python train.py --train_examples=39062 --time_shift_ms=50 --input="log_mel" --encoder_patch_size=[4, 4] --encoder_conv_stem=false --decoder_norm="layernorm" --decoder_parallel_block=false
Rows from block 9 of the audio encoder of a small audio captioner, named by matrix and row number. Rows with one number within an expert belong to one neuron, the router's apart. Each number is 500 + 40 x the weight over its row's rms, rounded and kept within 0 to 999. All counts start at 0. Numbers have three digits each.
Before each expert's rows are labels from the 100 clips, of 14976, where the router gives the expert most weight on average: "strongest on" is what is common among them. Only what is clearly more common there than usual is listed. The data: synthesized solo parts of chorales (CocoChorales).
# router: router (encoder.blocks.9.mlp.router.weight, 8x160, trained with AdamW), inputs 0-79
# up: expert up (encoder.blocks.9.mlp.up, 8x32x160), inputs 0-79
# down: expert down (encoder.blocks.9.mlp.down, 8x160x32, transposed), outputs 0-79

# expert 4
strongest on: cello; note F#3; note B3; note D#3
router.4:521478472452506451452467555545549532462506547485473466517526428528483508412444522492504508493488500503423512568503458511576548453452523467495422477471476531528436460562562524463465572464542451521551579500495477419427478433462545471484501523
up.0:504556523473551469490565481529445448512525518443457440568506561447442450502488492520504545423530490572524527603483526537538528543495521448518468458545517561485478517567474455478491526509522505477507491521493467491421428465441474480490562496
down.0:451516477506469397569554461534445454507464493524534521544519493505447520457458558530531547482500486465476582436496478510443555472481552513460462491482495513487531448529509478563504511469521557507478579473436573557434490438461501486525550515
up.1:541484460524463533475515400491493548515517552557464529515477502544585536390437481520509459496543563480529483496513436504442487460413502543506468439489462492576476505497518495580458482546490442499488492498480504494507527512475475534525495449
down.1:514508555494520448444531482506518513520468513475452458552509544513533547490477486477508498502518469527438588581605509468483469442480508546452474451462510580532535514495453515457543463407469527495437491550509510461568451535536485454488496456
up.2:520502509543467545436532544471488470454497542498470520537515474522512532467542504530471490441497456516481520546515474435464474482511505603489500425407548521527414485527530498477540541492487490547511470509558524493559507456443501503497474543
down.2:454457522475535595537465425432515531468532484430495509490520509518487523506545493468509457504433483510521452470489471521458492493495468474532479498487458555419528476527435492524507486467534534387535465547548529488495522599512508457508471517
up.3:584511417537537519567545519483463483547514522486516557498562484480496484571529439543455519499562507523589550542483514435452481514502513561523493530468524511507512538418540546537557422556484512502515388467521471497515533499429506503496556486
down.3:441434467502472502519494466400433525509448483484491465528482459596479456492546523558544502502487458480548511481515478481484557469539529489534519499488546452466516493475522418497570571480475529433551502572480469485512507574526476537490467493
up.4:536503521498448423500450486527493527510578461453346502479482517520524498472506517531471470439494524555516501439454504464469505481462524531509515531498528452506547521507546511543455528495507540522543524549492553490540541481611535527442498496
down.4:519500499542442544517462529502473555465513551445467511522480511526459580470518509516455467509536513439513492544526512449528548440507468457476503546504411513490537504510514486480496432427510536557520475449528526420442463527494518565481477435
up.5:484423522470503449469452453577469443473517468552446452513443537517403469553492536493512471466485446525396493550471472508506464415471467527547552462479485557560544554525564436507516461487453604481413469513476500482434515508458479487483545498
down.5:509537504463496507532433503535524545525434474472453462511524495443523547503429452484513472514516416464536474492485519522432509539499516517490445511523490510434498550499503578520558599528499482535476490457446627551495500507486495400385562431
up.6:545508573497493456533439413529553548526553522510516527519496485477502497476574496495480478544521489454465474476485538497518583473448538520537501482465483442533375609520480509568514563487503471508480486412585447454509527485529443457494491512
down.6:553566510542485510511540538434443533583496479579507479485525496590479530451504559444509489537500481456498475482512567537612522449558523537600471495584476481489498539439502516515446500507503499520484579486419558524561484452533479545476498502
up.7:468535424459436516501511518513498552477505366523476487482545530535500448528518497491494533394468514511441529440505536519401544546468513495614540457504545545542550551477506497481517440525552400479454491507519502548549480430492516483478512524
down.7:533468516508464553610512468472492570480474542488545504484518463486491477518463428515531550461515538518549502519508532512544486577530522525481432540504425568448530507492517480551537460472554535465503499528465522524530448572459495482434470483

# expert 2
strongest on: note D5; note C#5; trumpet
router.2:440427477523505560521498505455510474474487559532459463509521460419470569475547439487431514468459506555453433480530514511474495500558511523474546478513548532590449493459508450514510421510462386471448559486511529549501533545415523499440531474
up.0:535578507460461468509535467490443464459462485569555409473521453551493478450512520606520418480500531484498542456465449472522488545465480501546497616440474520522501530538474534493508475516542518442478501464459563528407494554537539492491528500
down.0:484473525541498538498512527507501558499543438432499481476466495518489465442539507499510557522497550496543465449515558520517491475509480510493477482501461489483426434480488482496461460472422498445559455501501511541471563517521542493536449490
up.1:449473545455465542463479519563552450413541568431577541517457514502505477496502495500495516513528514532499477542565412450472562468427507439514486538516451548453511528423527520499544448490528502580520438484481527562474497463467411529534560488
down.1:483548501532501469462534473509456462549565571554491521537525463531432514528461487450483585564462500457467518558462512486537528487437477530473428504482555453464506478605489578444430587476467525468428529522465486504410512477489529541429480522
up.2:532484485523494493463555552519572492481491501528496407466471542514502559462478461519463464384538447468513499502475462482427547527560529546437587470518495509458513481618514415504473489519465482448480527484539498538535562510470524512519475520
down.2:528516471458514532477430504478454471450490541506509531491458485488519504538533504573493513504457511481460445464507468545576467465475499418545475494520548479593450497485531445537551484492583488553537577513470506488527503429518569455538426555
up.3:519518496592466488528473535478520530427478524476556513483488474555553520539525469446485524560480555564507532494467512500445524461457498489479506519460461516527569500481523473531416467493478489427490522422515477509452555511450495545441531537
down.3:468442471480509503457454424535472498531490544463476496454469511505515499453551562549480527511545501524531461547484546483497488489528487477474554508498465507578522518555525511466450569494514517608492509486543536529499511449519451561474406414
up.4:523548541536561522466489504542445499563483577416592518546519535508475449524513501511491553535564452494449501539503502469486496455516479470556470528514489526501525542470580478429434488469462514554520508509444525492457456470525578495518590567
down.4:506505480489485538587528545478532522475547499524475557497460496501554490457513514457487474453473575446506488481474389486502484493480478414474499552472529473455510461508495509538457533485561523527516539529463551579449483492425512476486489525
up.5:559469450546470528456521500485518488481458484445417428501593518460519556450507419520493456436444442481546408501457546472476488493476513507531483484486488583483477513462467467509480443483504491479468488479458483471533456493508525557493534496
down.5:458539492518602524568417513516535527468465506544491488546508499420504469431505449501531528479587440419486440452432563502546489503607523513478536494561502473459519492483531498479556490538467519451553450486521534475523546558514565510493430560
up.6:501519459505507567493512461500496516541478483454523496465513515458486478406522401546481532502464547441494467453565567422586456555489516481502466483490510516516485506468491527507472476523448539461517537509613495456492524541540474514436442533
down.6:485480542507436509544537526551502451481492465510450450484509529485518520497555392547487502422428440448466569532533502502426524507482562523484512540503519451503544466436532444531494477468546574498511518505498471536497562428503529495540538445
up.7:478483493527505463561457513475516523537550529551448482518532463493504527563510542482503504392534496473517515453470472542507409440470499529485505500503612549464460561487512535537573434506520515462447476528522491521534468522479507437502441490
down.7:527457517534494489532425526517502524469413482545518413530486572496484591524549523561505454522500467502532439510495541468554472585528443424433453465502438465475532445496553459544506524488499468480497483521490451424504461490435515512477462544

# expert 7
strongest on: note G5; trumpet; note G4; note F#5
router.7:543492542460453487492476503553492529595433570531482475467497511492489558465546557594491571588498481501609519443444526500483460479534575517478460532592437536450462461490469520587550481491468508462514499445458546487525460473515485460450550497
up.0:553493509484518601532459579525508573489460511507556489511527514543463465490530506559476519514507536496535421474426504528440516523501475540539549507496558501545496480457455538554447548504500468492498526464549484489467506520490500528529491527
down.0:439493467534509439546534491468539503516544413455536483535536495526437540484495576508477481518464495474468480500572506504473494443546505448459478515551484598470615493467501544466563479486482483494428522528544541503512490538486439541517539523
up.1:540451495492459511570500484487494576601482457533488502513499566570526510462498474578505494537493504519535435522481522497450442476502428508583563513531482511447503486441455468500454462506506486539529428447450526510550493490469459492477508540
down.1:481506455558524508466538606569458515536464492490490463496484527438449502495480530527436440526552470451554522459493500495482489569580547447502465474498467522531552519405435525501548571445492445494464606449493447512492469478504493489458505475
up.2:543408538477434588502480481520461461498537465489433466470498516480526489510498506489510456511483552492588489618455538493553459482553533514469429481517458447489443514414496496471568524496521480513515556467480492419438502498441454498507525469
down.2:506488488512517537536493580512530532530481512505511515435442485489477460534565449521521514526481474486502441552525508506522516447489490504552541479418477501446488458442445506515439487466515560569454384506478457518481444508517473497544478496
up.3:541492473441458453531496600491527516517453497483540520524524439534538525478466528441437515502417527507528485468429432513537484515526495614464495518468449473492482391522447499526437422437520508544484543506488575507516546454519560554457485484
down.3:531475521533516513483564415461524498511518530550520483493532468508494481530494509501519537433471491495517481450510446455472446527461554591539414475504473513531464497524440582466535490531454516511488475503475486469500494585528478483554542527
up.4:482478581465517532498424485492472543494516541589471458478561521542526537560547506552557517460477522397503485503496554516509502469506542534465488461494509556512493513501607519430454508551467475538540549448491462491408462442535499458471509499
down.4:500542490530460482517484536465514600466554416420513481517457543491458553520543471529495475431510526501457496479444487476463505504492454540485470545487533468422499462435543484528493455489516444549463503575497473524467447508495511446510480497
up.5:521416527544482542475461515490510443541491477483473470472455517508528515505513475586464513488414521510514439500480501462571412520544533547500482512487436435425498527444413528445477473480519466443523505510560444483528453494441508429554548500
down.5:526514534542423557503503523492395505519519520485518576417507478457525496549472567499568493544474549452518512536529540587534504532558496513463507499548488503563515511416441447445480509429459543536553478514478499474523463524548434581470481552
up.6:545553515474465510503466479536485460496517398600481510572540504468451529443522460547604499521531592475464525497561500501536492499537539461422428482499480518486466522480541479503512515485502495592523516505452514492514472452549487523485579541
down.6:522496486497459505503484601461514574505485497547492488543489547475474454469470489507562527456532516531495424485524515474472469455514463436519523572465491502548427511508528527523445584545467549543518421450506585485487554470439520514475526536
up.7:557507431464553437473489524576491511448499518519541425511514480432486488522459494544500498576575516523498502467461446516568464422508498469477489495504496456431440530521522511572430476478567458509482496528483499531578534487493503593440502571
down.7:480442473505477441496526501536515545501442538532553516495567480490478511438494566428479502471484460504493465529473502536560487478474569448519476549497489466488485465476483472512413555570485500455494595544430445537509541525539556476457494573

# expert 0
strongest on: note G#4; trombone
router.0:462547495527455513512500406458547422491516428457501519500487544500535439538497491507459531515504495455519531497516425491466447522500410534518531508498527507428590517511436569523548493596523536534483499556497440455543561524455495544448425481
up.0:457500455541498510522455498416483518487464532516509497521507473579480490520472437481496460466431514543558503523469508448526463467483490484483426515497449488480561432432464501493540467515513420445515501543529508516453460436517584536399470471
down.0:468553497450466460498398564497453531548550436473576520448528512564524491452512462481506549562456540482412599507481497499479568506432480546583482459516534547500522467480516537532480443535506576460523414469422465484413569488495478450520419536
up.1:495524504580535504479501560546527508517422524520473531447513478443521558536476457551457550503519496460452461465505422528542411485563505548540565421490506544493507468536517529502529552494506483605482528448524489450448533445451411487485458514
down.1:480507495515464435418508534455489534504542486485498469521495482434491454542526543513472522443487545518475517502454529473456608484489466516565520465554475465467498518582551472514453405515517471513514520527474586440484570516472440531536480475
up.2:478529463483544487489488517553478475560471485438437454466538486566483455542485547561484491508483452514528553510426499469497536494519537485533539472581524540565475450390480448484455539482532501513534495486504439498550520463527497447504484523
down.2:484488511437517530483521537519462569515522472506597458494491466541549530552532469456462512512576437488479516483467521466500438504530515575562535480468522476465460519470553483514583533507493480502483417529441476544496559515487523527526537539
up.3:515408543489475498438495562539506506475463487457505478457557521424569497509525564517533500462546426538454433505512495539523510537475510506548506464545523485482447403527473498509472527498580453501470521552560487452492499432468547478471532549
down.3:480560561453483487432544547511493473510558536509485543487556547476418475498506491457484512584473557545496474444459462448510507462577501514537487470553493542456522557569491536486434525447513471520454461546501497477490571512499468495441582525
up.4:447517501468498515495503543547494573476569494498452537566508471461443467529491528464433481500487521473492443513474477458497496538519495564508453519465455436463532479448559468564489495608474441463517459495504566481434504499479561469479436518
down.4:550493532502526578504584560510440465491503473443476516475486449487558519553467409491494509504571458501481506415542427500483512519514454484492465506492577519499475485544520569509470537370473486485467461480481514539560492442500443496501492495
up.5:499449556557484519472431506519480518483533538545532508472457488493524523539515558510490445579449471526518447431546445478496530510464446502510571490486452479491565503422523516555408479505462485494455422481516477466466496437523433522504547498
down.5:487508440463500456473490478520520528493522380472527502576492501450538495494497497463515585492491547507440524469491546508463529516470546500523548502572597448547427466477430531506477504554536510400460555562534563526486565437470511503467518530
up.6:504456522539502479523490448500557434470550435484479557492560475558512500381511485522551515621554489487467500494469441496506493512561474486539552472463501503512527554486525486558491468517503510425475444579548487491489498501453495504455514507
down.6:481473583526452475535492443439507516464484446514572509505541525580533542519493504545492496528469509445483460525577553510461484521478463528534606462432488503522523503484446515496503439448425528515426506542542473496582432529507475505587461486
up.7:492491453445451513436569547515502538491502516504504578483532428519494556511506548500507521504476505537538565500527479470422508446475492492491551452544549495448435499383513481464485448581503504447460475491434493526536523507483552499481464431
down.7:554500453479568529470539411523580467489456483382533533497505488427528464569498502488470491503415562527517532496478481535498496528478483516512506560537517534544548481525536516515480520515513514418567494447521495475463513527501490608506479515