Weights of a small audio captioner: encoder num experts 8, trained on synthesized solo parts of chorales (CocoChorales).
Rows from block 3 of the audio encoder of a small audio captioner, named by matrix and row number. Rows with one number within an expert belong to one neuron, the router's apart. Each number is 500 + 50 x the weight over its row's rms, rounded and kept within 0 to 999. All counts start at 0. Numbers have three digits each.
Before each expert's rows are labels from the 100 clips, of 14976, where the router gives the expert most weight on average: "top examples" is what is common among them. Only what is clearly more common there than usual is listed. The data: synthesized solo parts of chorales (CocoChorales).
# router: router (encoder.blocks.3.mlp.router.weight, 8x80, trained with AdamW), inputs 0-79
# up: expert up (encoder.blocks.3.mlp.up, 8x16x80), inputs 0-79
# down: expert down (encoder.blocks.3.mlp.down, 8x80x16, transposed), outputs 0-79

# expert 7
top examples: cello; note A3; note G#3
router.7:521510419450483478543502490414563485512418490543515445541598511502578542439562522447505545560511591565401544488488486460519567508489497444503500455400487597527482471461566501494466539500575494483459519411496425425544477476547404544558409419
up.0:527428573614425403510460514540543560469428482480475494499554507497518510535514463584610440436543453556514477555525541449494636480505429555426491447548531509521566489550375471492495427516490518547444430475514469490492565495555441474534539514
down.0:519528548498576577438596424494586579478566483466482465465532581553477408495496482475552482504436405502558444539449581542560484524459459569598480429519464548444487421447543531504498484422494556477589525524489546557394482526490496527454519527
up.1:506506467474407465536504551525496476566588513449535605517525479484469549516454569529461445422496546457490425509482471504512500434550508368463527339543572503461492501531503519520484441545392465438464545507450402473487522491504479470548525621
down.1:485479504496585512564532538552507456506461544497470533508496444476500546511494458448477524446494568508554472453457451530534463570430501525440486416454621473473458546586530428413590494533480492486542463562470682491516530570451525521429424421
up.2:546473540447460522495475449520462546497582556412446542565558510547505426498514555540517528476459427496499517530466444454507496486543455473566535470383429447461615465558571544444531577427554542525661499515596494506544492528469477535469540462
down.2:516577481545602494502410459465527515493472489516571519493572487537524461402505461507604485450490585548478423513437552502499513541548404440520444606539473443538586532510378515518499539462481467583465583442465506517492528564517503463559537414
up.3:446531463437493495518621443460458507538442503477541554522426461476531492486553489410578531507440452465397510594632454564479503573467458507542425463466498424498497471504556535565546478533572565436501576509521503484515490457470544531499627539
down.3:484523546450477460447516527576490512537461509442444532418530459471449529503481483489355484461437567489433628530424521485564442493375597513533448463574534531489500582527479532588498533545475440530542525488380462452516561518488497520523484542
up.4:558495455502463476476505565515461561517474408430410442563363458502547615560488468505541514490528501534597526500389464493481475502507462501514397456470499460596428445444420537450460475514530541485623550534519519501457538440466544489520485482
down.4:427522436453490490525499498444480419501502511475539556551547485542581488472503524412542483531547484452485447496514530559492512453526533518450425501528450629504654490554548501464576452527446505441577493444543474430562568457498460487440470651
up.5:585516474528501519500440535463569455543484508596486494600389542538481552490559505523606493523526533519533527568569521497613500449475379469410553446544393445481516556465505472598542515499526495529539475458526444546481454531535509582436463493
down.5:560466513549432528521546503552480578495488482525564491431453499523568401494482478529465549522469446473438502509506491528498501449554509522513468469371538475502550462472437532442453402504471470554530470421541613586525566375504651499560507507
up.6:504478519440478529503466557489653599521456449561471466529433559531496482548493416413479403507502482575512577510392472473515446517456599507513485504396541393546475477427594550474475524486487520455509534450467546539483496556504488565489533543
down.6:507483489514413438555546489444475485481432459492587534435482417495460522461576503520552486404542509537443494584531498531507479504505476471519464568417411627484521472548509424536493490533581413540456486456511438505609401524596494485465576521
up.7:473487508396583456498527439527428497505483465435499527482478544453442458477515530423417493496471487435479461461519596458521467511460632466595486533502513474516519456398488499481456488477537556594466518487408537520657545562519596494490550516
down.7:512528545409450467480516549477411456425507535439538581446422506485509567418459464404593471498529505587517571477502486423478497511525558494556511439528490459547517611495543475468525577478522470472499491550410450488574413431537409551496425495

# expert 6
top examples: horn; tuba
router.6:486452467526618501548472511509601605539540609517553456467539418558456448569528543609515492516448479403452537525557491559553481559462501499469485501519487532537433500440477498495462488546507555484438335494528501544445585534500500456521504531
up.0:449582490466564577505584433564549491585572541547431502519469565465390480526522569508558536559533450502518481482459486411428436496517503514361483449498572445521484452429594482594488512540498536487510405519538514554499548466542552479493515520
down.0:482485497439462498465423432605503546552544565530477467588441497405483539501479477446499470470539490498538602478549531401478566507436480481474510465543417575507566470432593483512496435480525480477528550506505486536490365461391501596503478426
up.1:439529567506530461471458466480538604487586517545514607441514470525571441444503509547618495410515440419466432379504520506503483533503458548532551526498510583526497458515417432522536527551500504509589500425515400448530485582525509480423511522
down.1:616532447388458471549442462448447525419467467506504486572506516483455479465433556502444545568495474423460491484502493516422484444578401472472541516473447617492559575611508530445443575531473504579585523454542433468518510504542511486503534523
up.2:495507553543531527525528510476454513452438526456490514539518530513510556512540524482551440475513553580444516543572478400579451540440527487576441571471394372463486470435412611503501539488552430456430499484394546576471558500461433481471515552
down.2:513463507535461527516599517454568495413559535591461449418577532484577561485418490484568525526520573463479514567465457518525460463566521512512478456610575496469400521499435452525489519514532485491464459522468540615537475463557452488503578629
up.3:522527510550545524516471518480452549484492496494396523603498404576495435562549554582575565421486497477411536595456496540521488487580627487480537485485446522477481487604481427533451506526475521495585491459498539465413605508454458473527521558
down.3:370547490513396484489549543452525454592576503432526500485473461540471438498471525534413434503474464468512527482551516563554460459486490464405496497455486523558530498575503519513596529426541474490471560442512503427555410363496469429468480415
up.4:496509536465434524539512561478553454476463403387400514465471506579465570427459546568449485448393470466562441410470430532511452588493529469532493471463481437527503436532498543457454526521524510508590535529414501434523560526547515502512505378
down.4:512517505484503562510490481483488536545567512575536489448567504502562456483527496515509451623449621490512412573495433456516514463476477388559523605435557502478500560562424554488543508427439509543410576497488544434464487518461488538436478616
up.5:490474431557463502496495410466503478523513557568445488596511601512538375468548502428529504609480488480531466461577486438499494500550565524504494491547572431554552622424434513568524448546494476414458449499501520454550505436404445523499531474
down.5:574479499531509522522457476462567494565585493437462532554462507402447501498532413490520506506651479572438526437567493380533477466475387521497422461537485552494478472495468443512483549436511536558484529409455550587549531586520522497437506471
up.6:469485434487405446491547524501544586523570502513478462437549551476488564566572524606509455536455532513532567417508347554509456540543573480502507439451577492568470507473542548528554408521488476501470596554530470568517483561468454500552440456
down.6:443499537479535531520466514414485409469493505551533544389559554563492523501491351493486453603538480494574536498507483460496530514598425334502554539476472567505523471513528533506441409525470448527480460440451491518497564474574455534544504466
up.7:479403495514521492481491603452559537451623489480401530486473508562556404573478630462601519458497461445505515502447542481555529525542502536529559515395534540419491549566426453495453601480467503541502473436562504510505457498467494474549527472
down.7:488541500526504526642544438494495374515588450579524594478452400530461521463517472504604469466482486418489568613447450466460461457514517457445531478494465525480491554571455534430570507495475463459502524506553377501558481493516487479507501432

# expert 4
top examples: cello; note A3; note A#3; note F#3
router.4:445428485537426569476608533554411396569553428514502456464426550491477498554545482570442521539498488470482533537507523464453493467523571458421490389515532478517516495596600416427479457541488497504565524563529561557531572439487532469472476461
up.0:483453519502536481443509493519451506440519426568598527527527498457461562445585444562455527533473565395548515460521550493413465590542526422495549479505506481534565416562389470493475438471507541563554486489494553525451561575487615537455561562
down.0:499481432529555501384471437477416482503453488427401491532550463488576502532555471481495539459454504525451487609504498429372530499484525537426466609463480543543423520512504458526464435447556550443438443491570527541519576427521588487539504483
up.1:451458473480404451502510515553551441503479508464496511489449526475535537599505503540436466546444514494466545493488499494375466512427548442493558472479595534545418470521486510548550590627461519541546489495561661540509486541488603446519461447
down.1:442615513533454435450580501457476528487480516565545567569571469513449548573530587561540574501547510436478506506473553556469512531576572518478510442507494489565561466493521597554626509426538500537494441499502492375481531537471415544540479477
up.2:537516492550393521516460510519552380496503549526448494500479459479479564533561511528523487582535518465528547496533469451404513444636438454433474492516489487540530603539556463524497423572494572545540531488508525595569484478472591424580512591
down.2:465503398506462463574582528482560588506530503478513432487514513523481450489550576419585479476545588510513474521490530485449457516359610436421546478534439507503433444467542546505529511518531426514481455559542423498489478447533418589564445496
up.3:554504500476446519516611526553478467526520506467504411408513434532438526528440531474473509564466431458551572458552421513439468448502570541402485410581524454506394493426479470531456484558640443487465517492527520568459475455507478479507556569
down.3:519462589465488522554434534467516432510405568605492501467541581481482525491480490491505526527588481568449542447427450479595377455448496524413537526537485532443504510453425456566433417591482484554458525533501450533575473478511427525503431464
up.4:505485449510536472475546496459468491431427588475454465502597577505521513570481447543434489600503549500552410598473484521458502459509530560481495536511518367525490595619488485483432469454519491400481509515420526504467450497437586437484572487
down.4:512459660490481543525507425529421488548577429511541450545433452506517409453521499467473532535454467536524503496487540436551484502539518456514538533539414497435513383390449509494505527496563520498515467470576478467401451420566549568584464499
up.5:513498529516449419512546474509535519541551624567441446536557497423507555570394499432511504450552468577431495520520517525444411428473535473515437463543529462467534487452530496554368504641548512509522487527507535462415459456541474423496518470
down.5:497505526511486483520546630543448553427463459522596494451512552448536546519464414485493542567506417527475497515452459436534559439587453510489521424566427512506531519447520480479460477614525463474508616528506502626452463464453488484551594446
up.6:505567518460542401463470494570493493539452498540397569498414541454442492459548487420425488567494465528464490533456454453647517512437558495454517505528498547497469537454453538393525552467538449460461557502564412486587479536398548555495500468
down.6:455514472494505550508479479590402480414511451443542467569485515501500535471558476484460487396456402553517475547405466531510482575615483555550551558527522319473502518523476529551427468553421503468503432507457536485457479534522520486530496577
up.7:550506532497571493456508565496426470571462503471561472522480471488504445497388497474446440504434581471516506497522522418503545558510587437517640484475465502559475562552514418454489588513546414494452542418445378512557434480475573465464471499
down.7:492476570495473509490405522460525498486532484448466526659456543499533469507617584482498511448569447601507474502495524495500540563524507587528482520465555457421464501409478523509566411540408483534453454448511560424524474434441475404531469454

# expert 3
top examples: violin; note G5
router.3:465580544449574484485389548550525511511555602488463583535464517518472516451409502475514563560591534587535517406475457540535516508561511499473541493509540467515526581473455548464485515482492459579397539554415544468537458436398486413487511442
up.0:541415513485539522478471468466551541509525484380346380458523509498490493511577605527532490520550525532594476502486496497513487402521476457495514396545413513512505458508593504442448483455481476571422494463516557490505493534511518501638478470
down.0:542474516499460536486536554530519515469460454436548491452492551428523542634422486495443492459615492516498409502543557394487554483467438587584580579501498524537466510528545540473460457447533582533504487532501475500524553451483571393522505615
up.1:526469500625568458432499441468508469400512358555502453459457467433460492470534386492453565515547459474526407537477477473510472469557534481503554477550459469519570498518433453483537431519476474546465582505477461465515457576462576536549583580
down.1:653433473553524498507472424518527508436474425520382555403501562470501525583426551455480503512496580465560491561464481434456489523457550521454493471487427622525520397508495552502519390507589483488479507548468549522478462513488501554487521498
up.2:408454523508493509531476569406554538458603524505421518443506507455523469522563525480492511457547463628524520471506483556519478559551455515407475449608433461425551479418569422562517506454526464565582524581534465531480531484479516486452591545
down.2:625498444562485505444445482594427566527523505447505518512429551499492569489597471549529563522551412452539620605476429498461417455556537585524512557484496537490446489481520516491442448482534568524488465520446577563414482481515534495525452506
up.3:529455533491618418531478484443432509478550491529542535463451498524500433324449579505489539436493549534517487604517477533522460483494549469537459509458529523494478567467492486423469395398485529410531530445536521529562439557515465592464485455
down.3:433496416484516545530499541394495478404504557535484491524464430480467588435546492510594502496543578534534516477542595506505496455503461418601592415471517547584500487485566501508510543461581479494516606477486484513518484497458387612464508485
up.4:500502510400558515479467581566534514441469533469489485580559501482402507528494501431504533488467550473485524415585522429506394461490497544502529427525499450576434512456568500564485472453598447448470408532511396431510509480420501490625496459
down.4:507548487514420573515476460513479594600408518587607455470465516531536444437401518523593511473460510499477504550511462522460477452527553468473556549493558529546558558536503449464491512463456539440383442464578512433437468614551482450499525504
up.5:514396540481496564385520548546461481498454507403570499537447486479514500460479552456512608465484534483568507466501418455472506438498517510454484399550457475539576638583517464531475454568526458548528440550544548507469445539534426526485406457
down.5:539549537534429505601445456472532539495466496541564451459515489531532456546485501502472516464578494511525457514494504455595530433497542572545532553363527471531440448485480556532540447555536505480456570447398451430485552497556410555597522626
up.6:478492580502558531476442435527581460527502581491571486434474557568509474504534463567506477442558533437537483460527469374510502518523517463543546571458553592557607590574480521479541466535467459456438450500603483602491481453557472474420520484
down.6:443535629451455572487548578433525470490496490435587562506502496414526487599489445432453564488527557468531563491510436551496383519443540514465462474489550462481515584519444552517525477453496448483404501438478573459551490571522464535580516433
up.7:447505430528554524437444510686540546515491517394470521473579497523508491513451508537544487473523491515494566428526397436431502592434538498483502464484559422598482572437529436538571455460507473515536485494490563532528589552525484545508544482
down.7:537527516471463543486399559440470495536543572533472495537563488563476508496411443520449458522477539504562453524565478544483570549470552493580487521531560520519465549453516503450474494549415469442480384394482588550516459557594576534526611581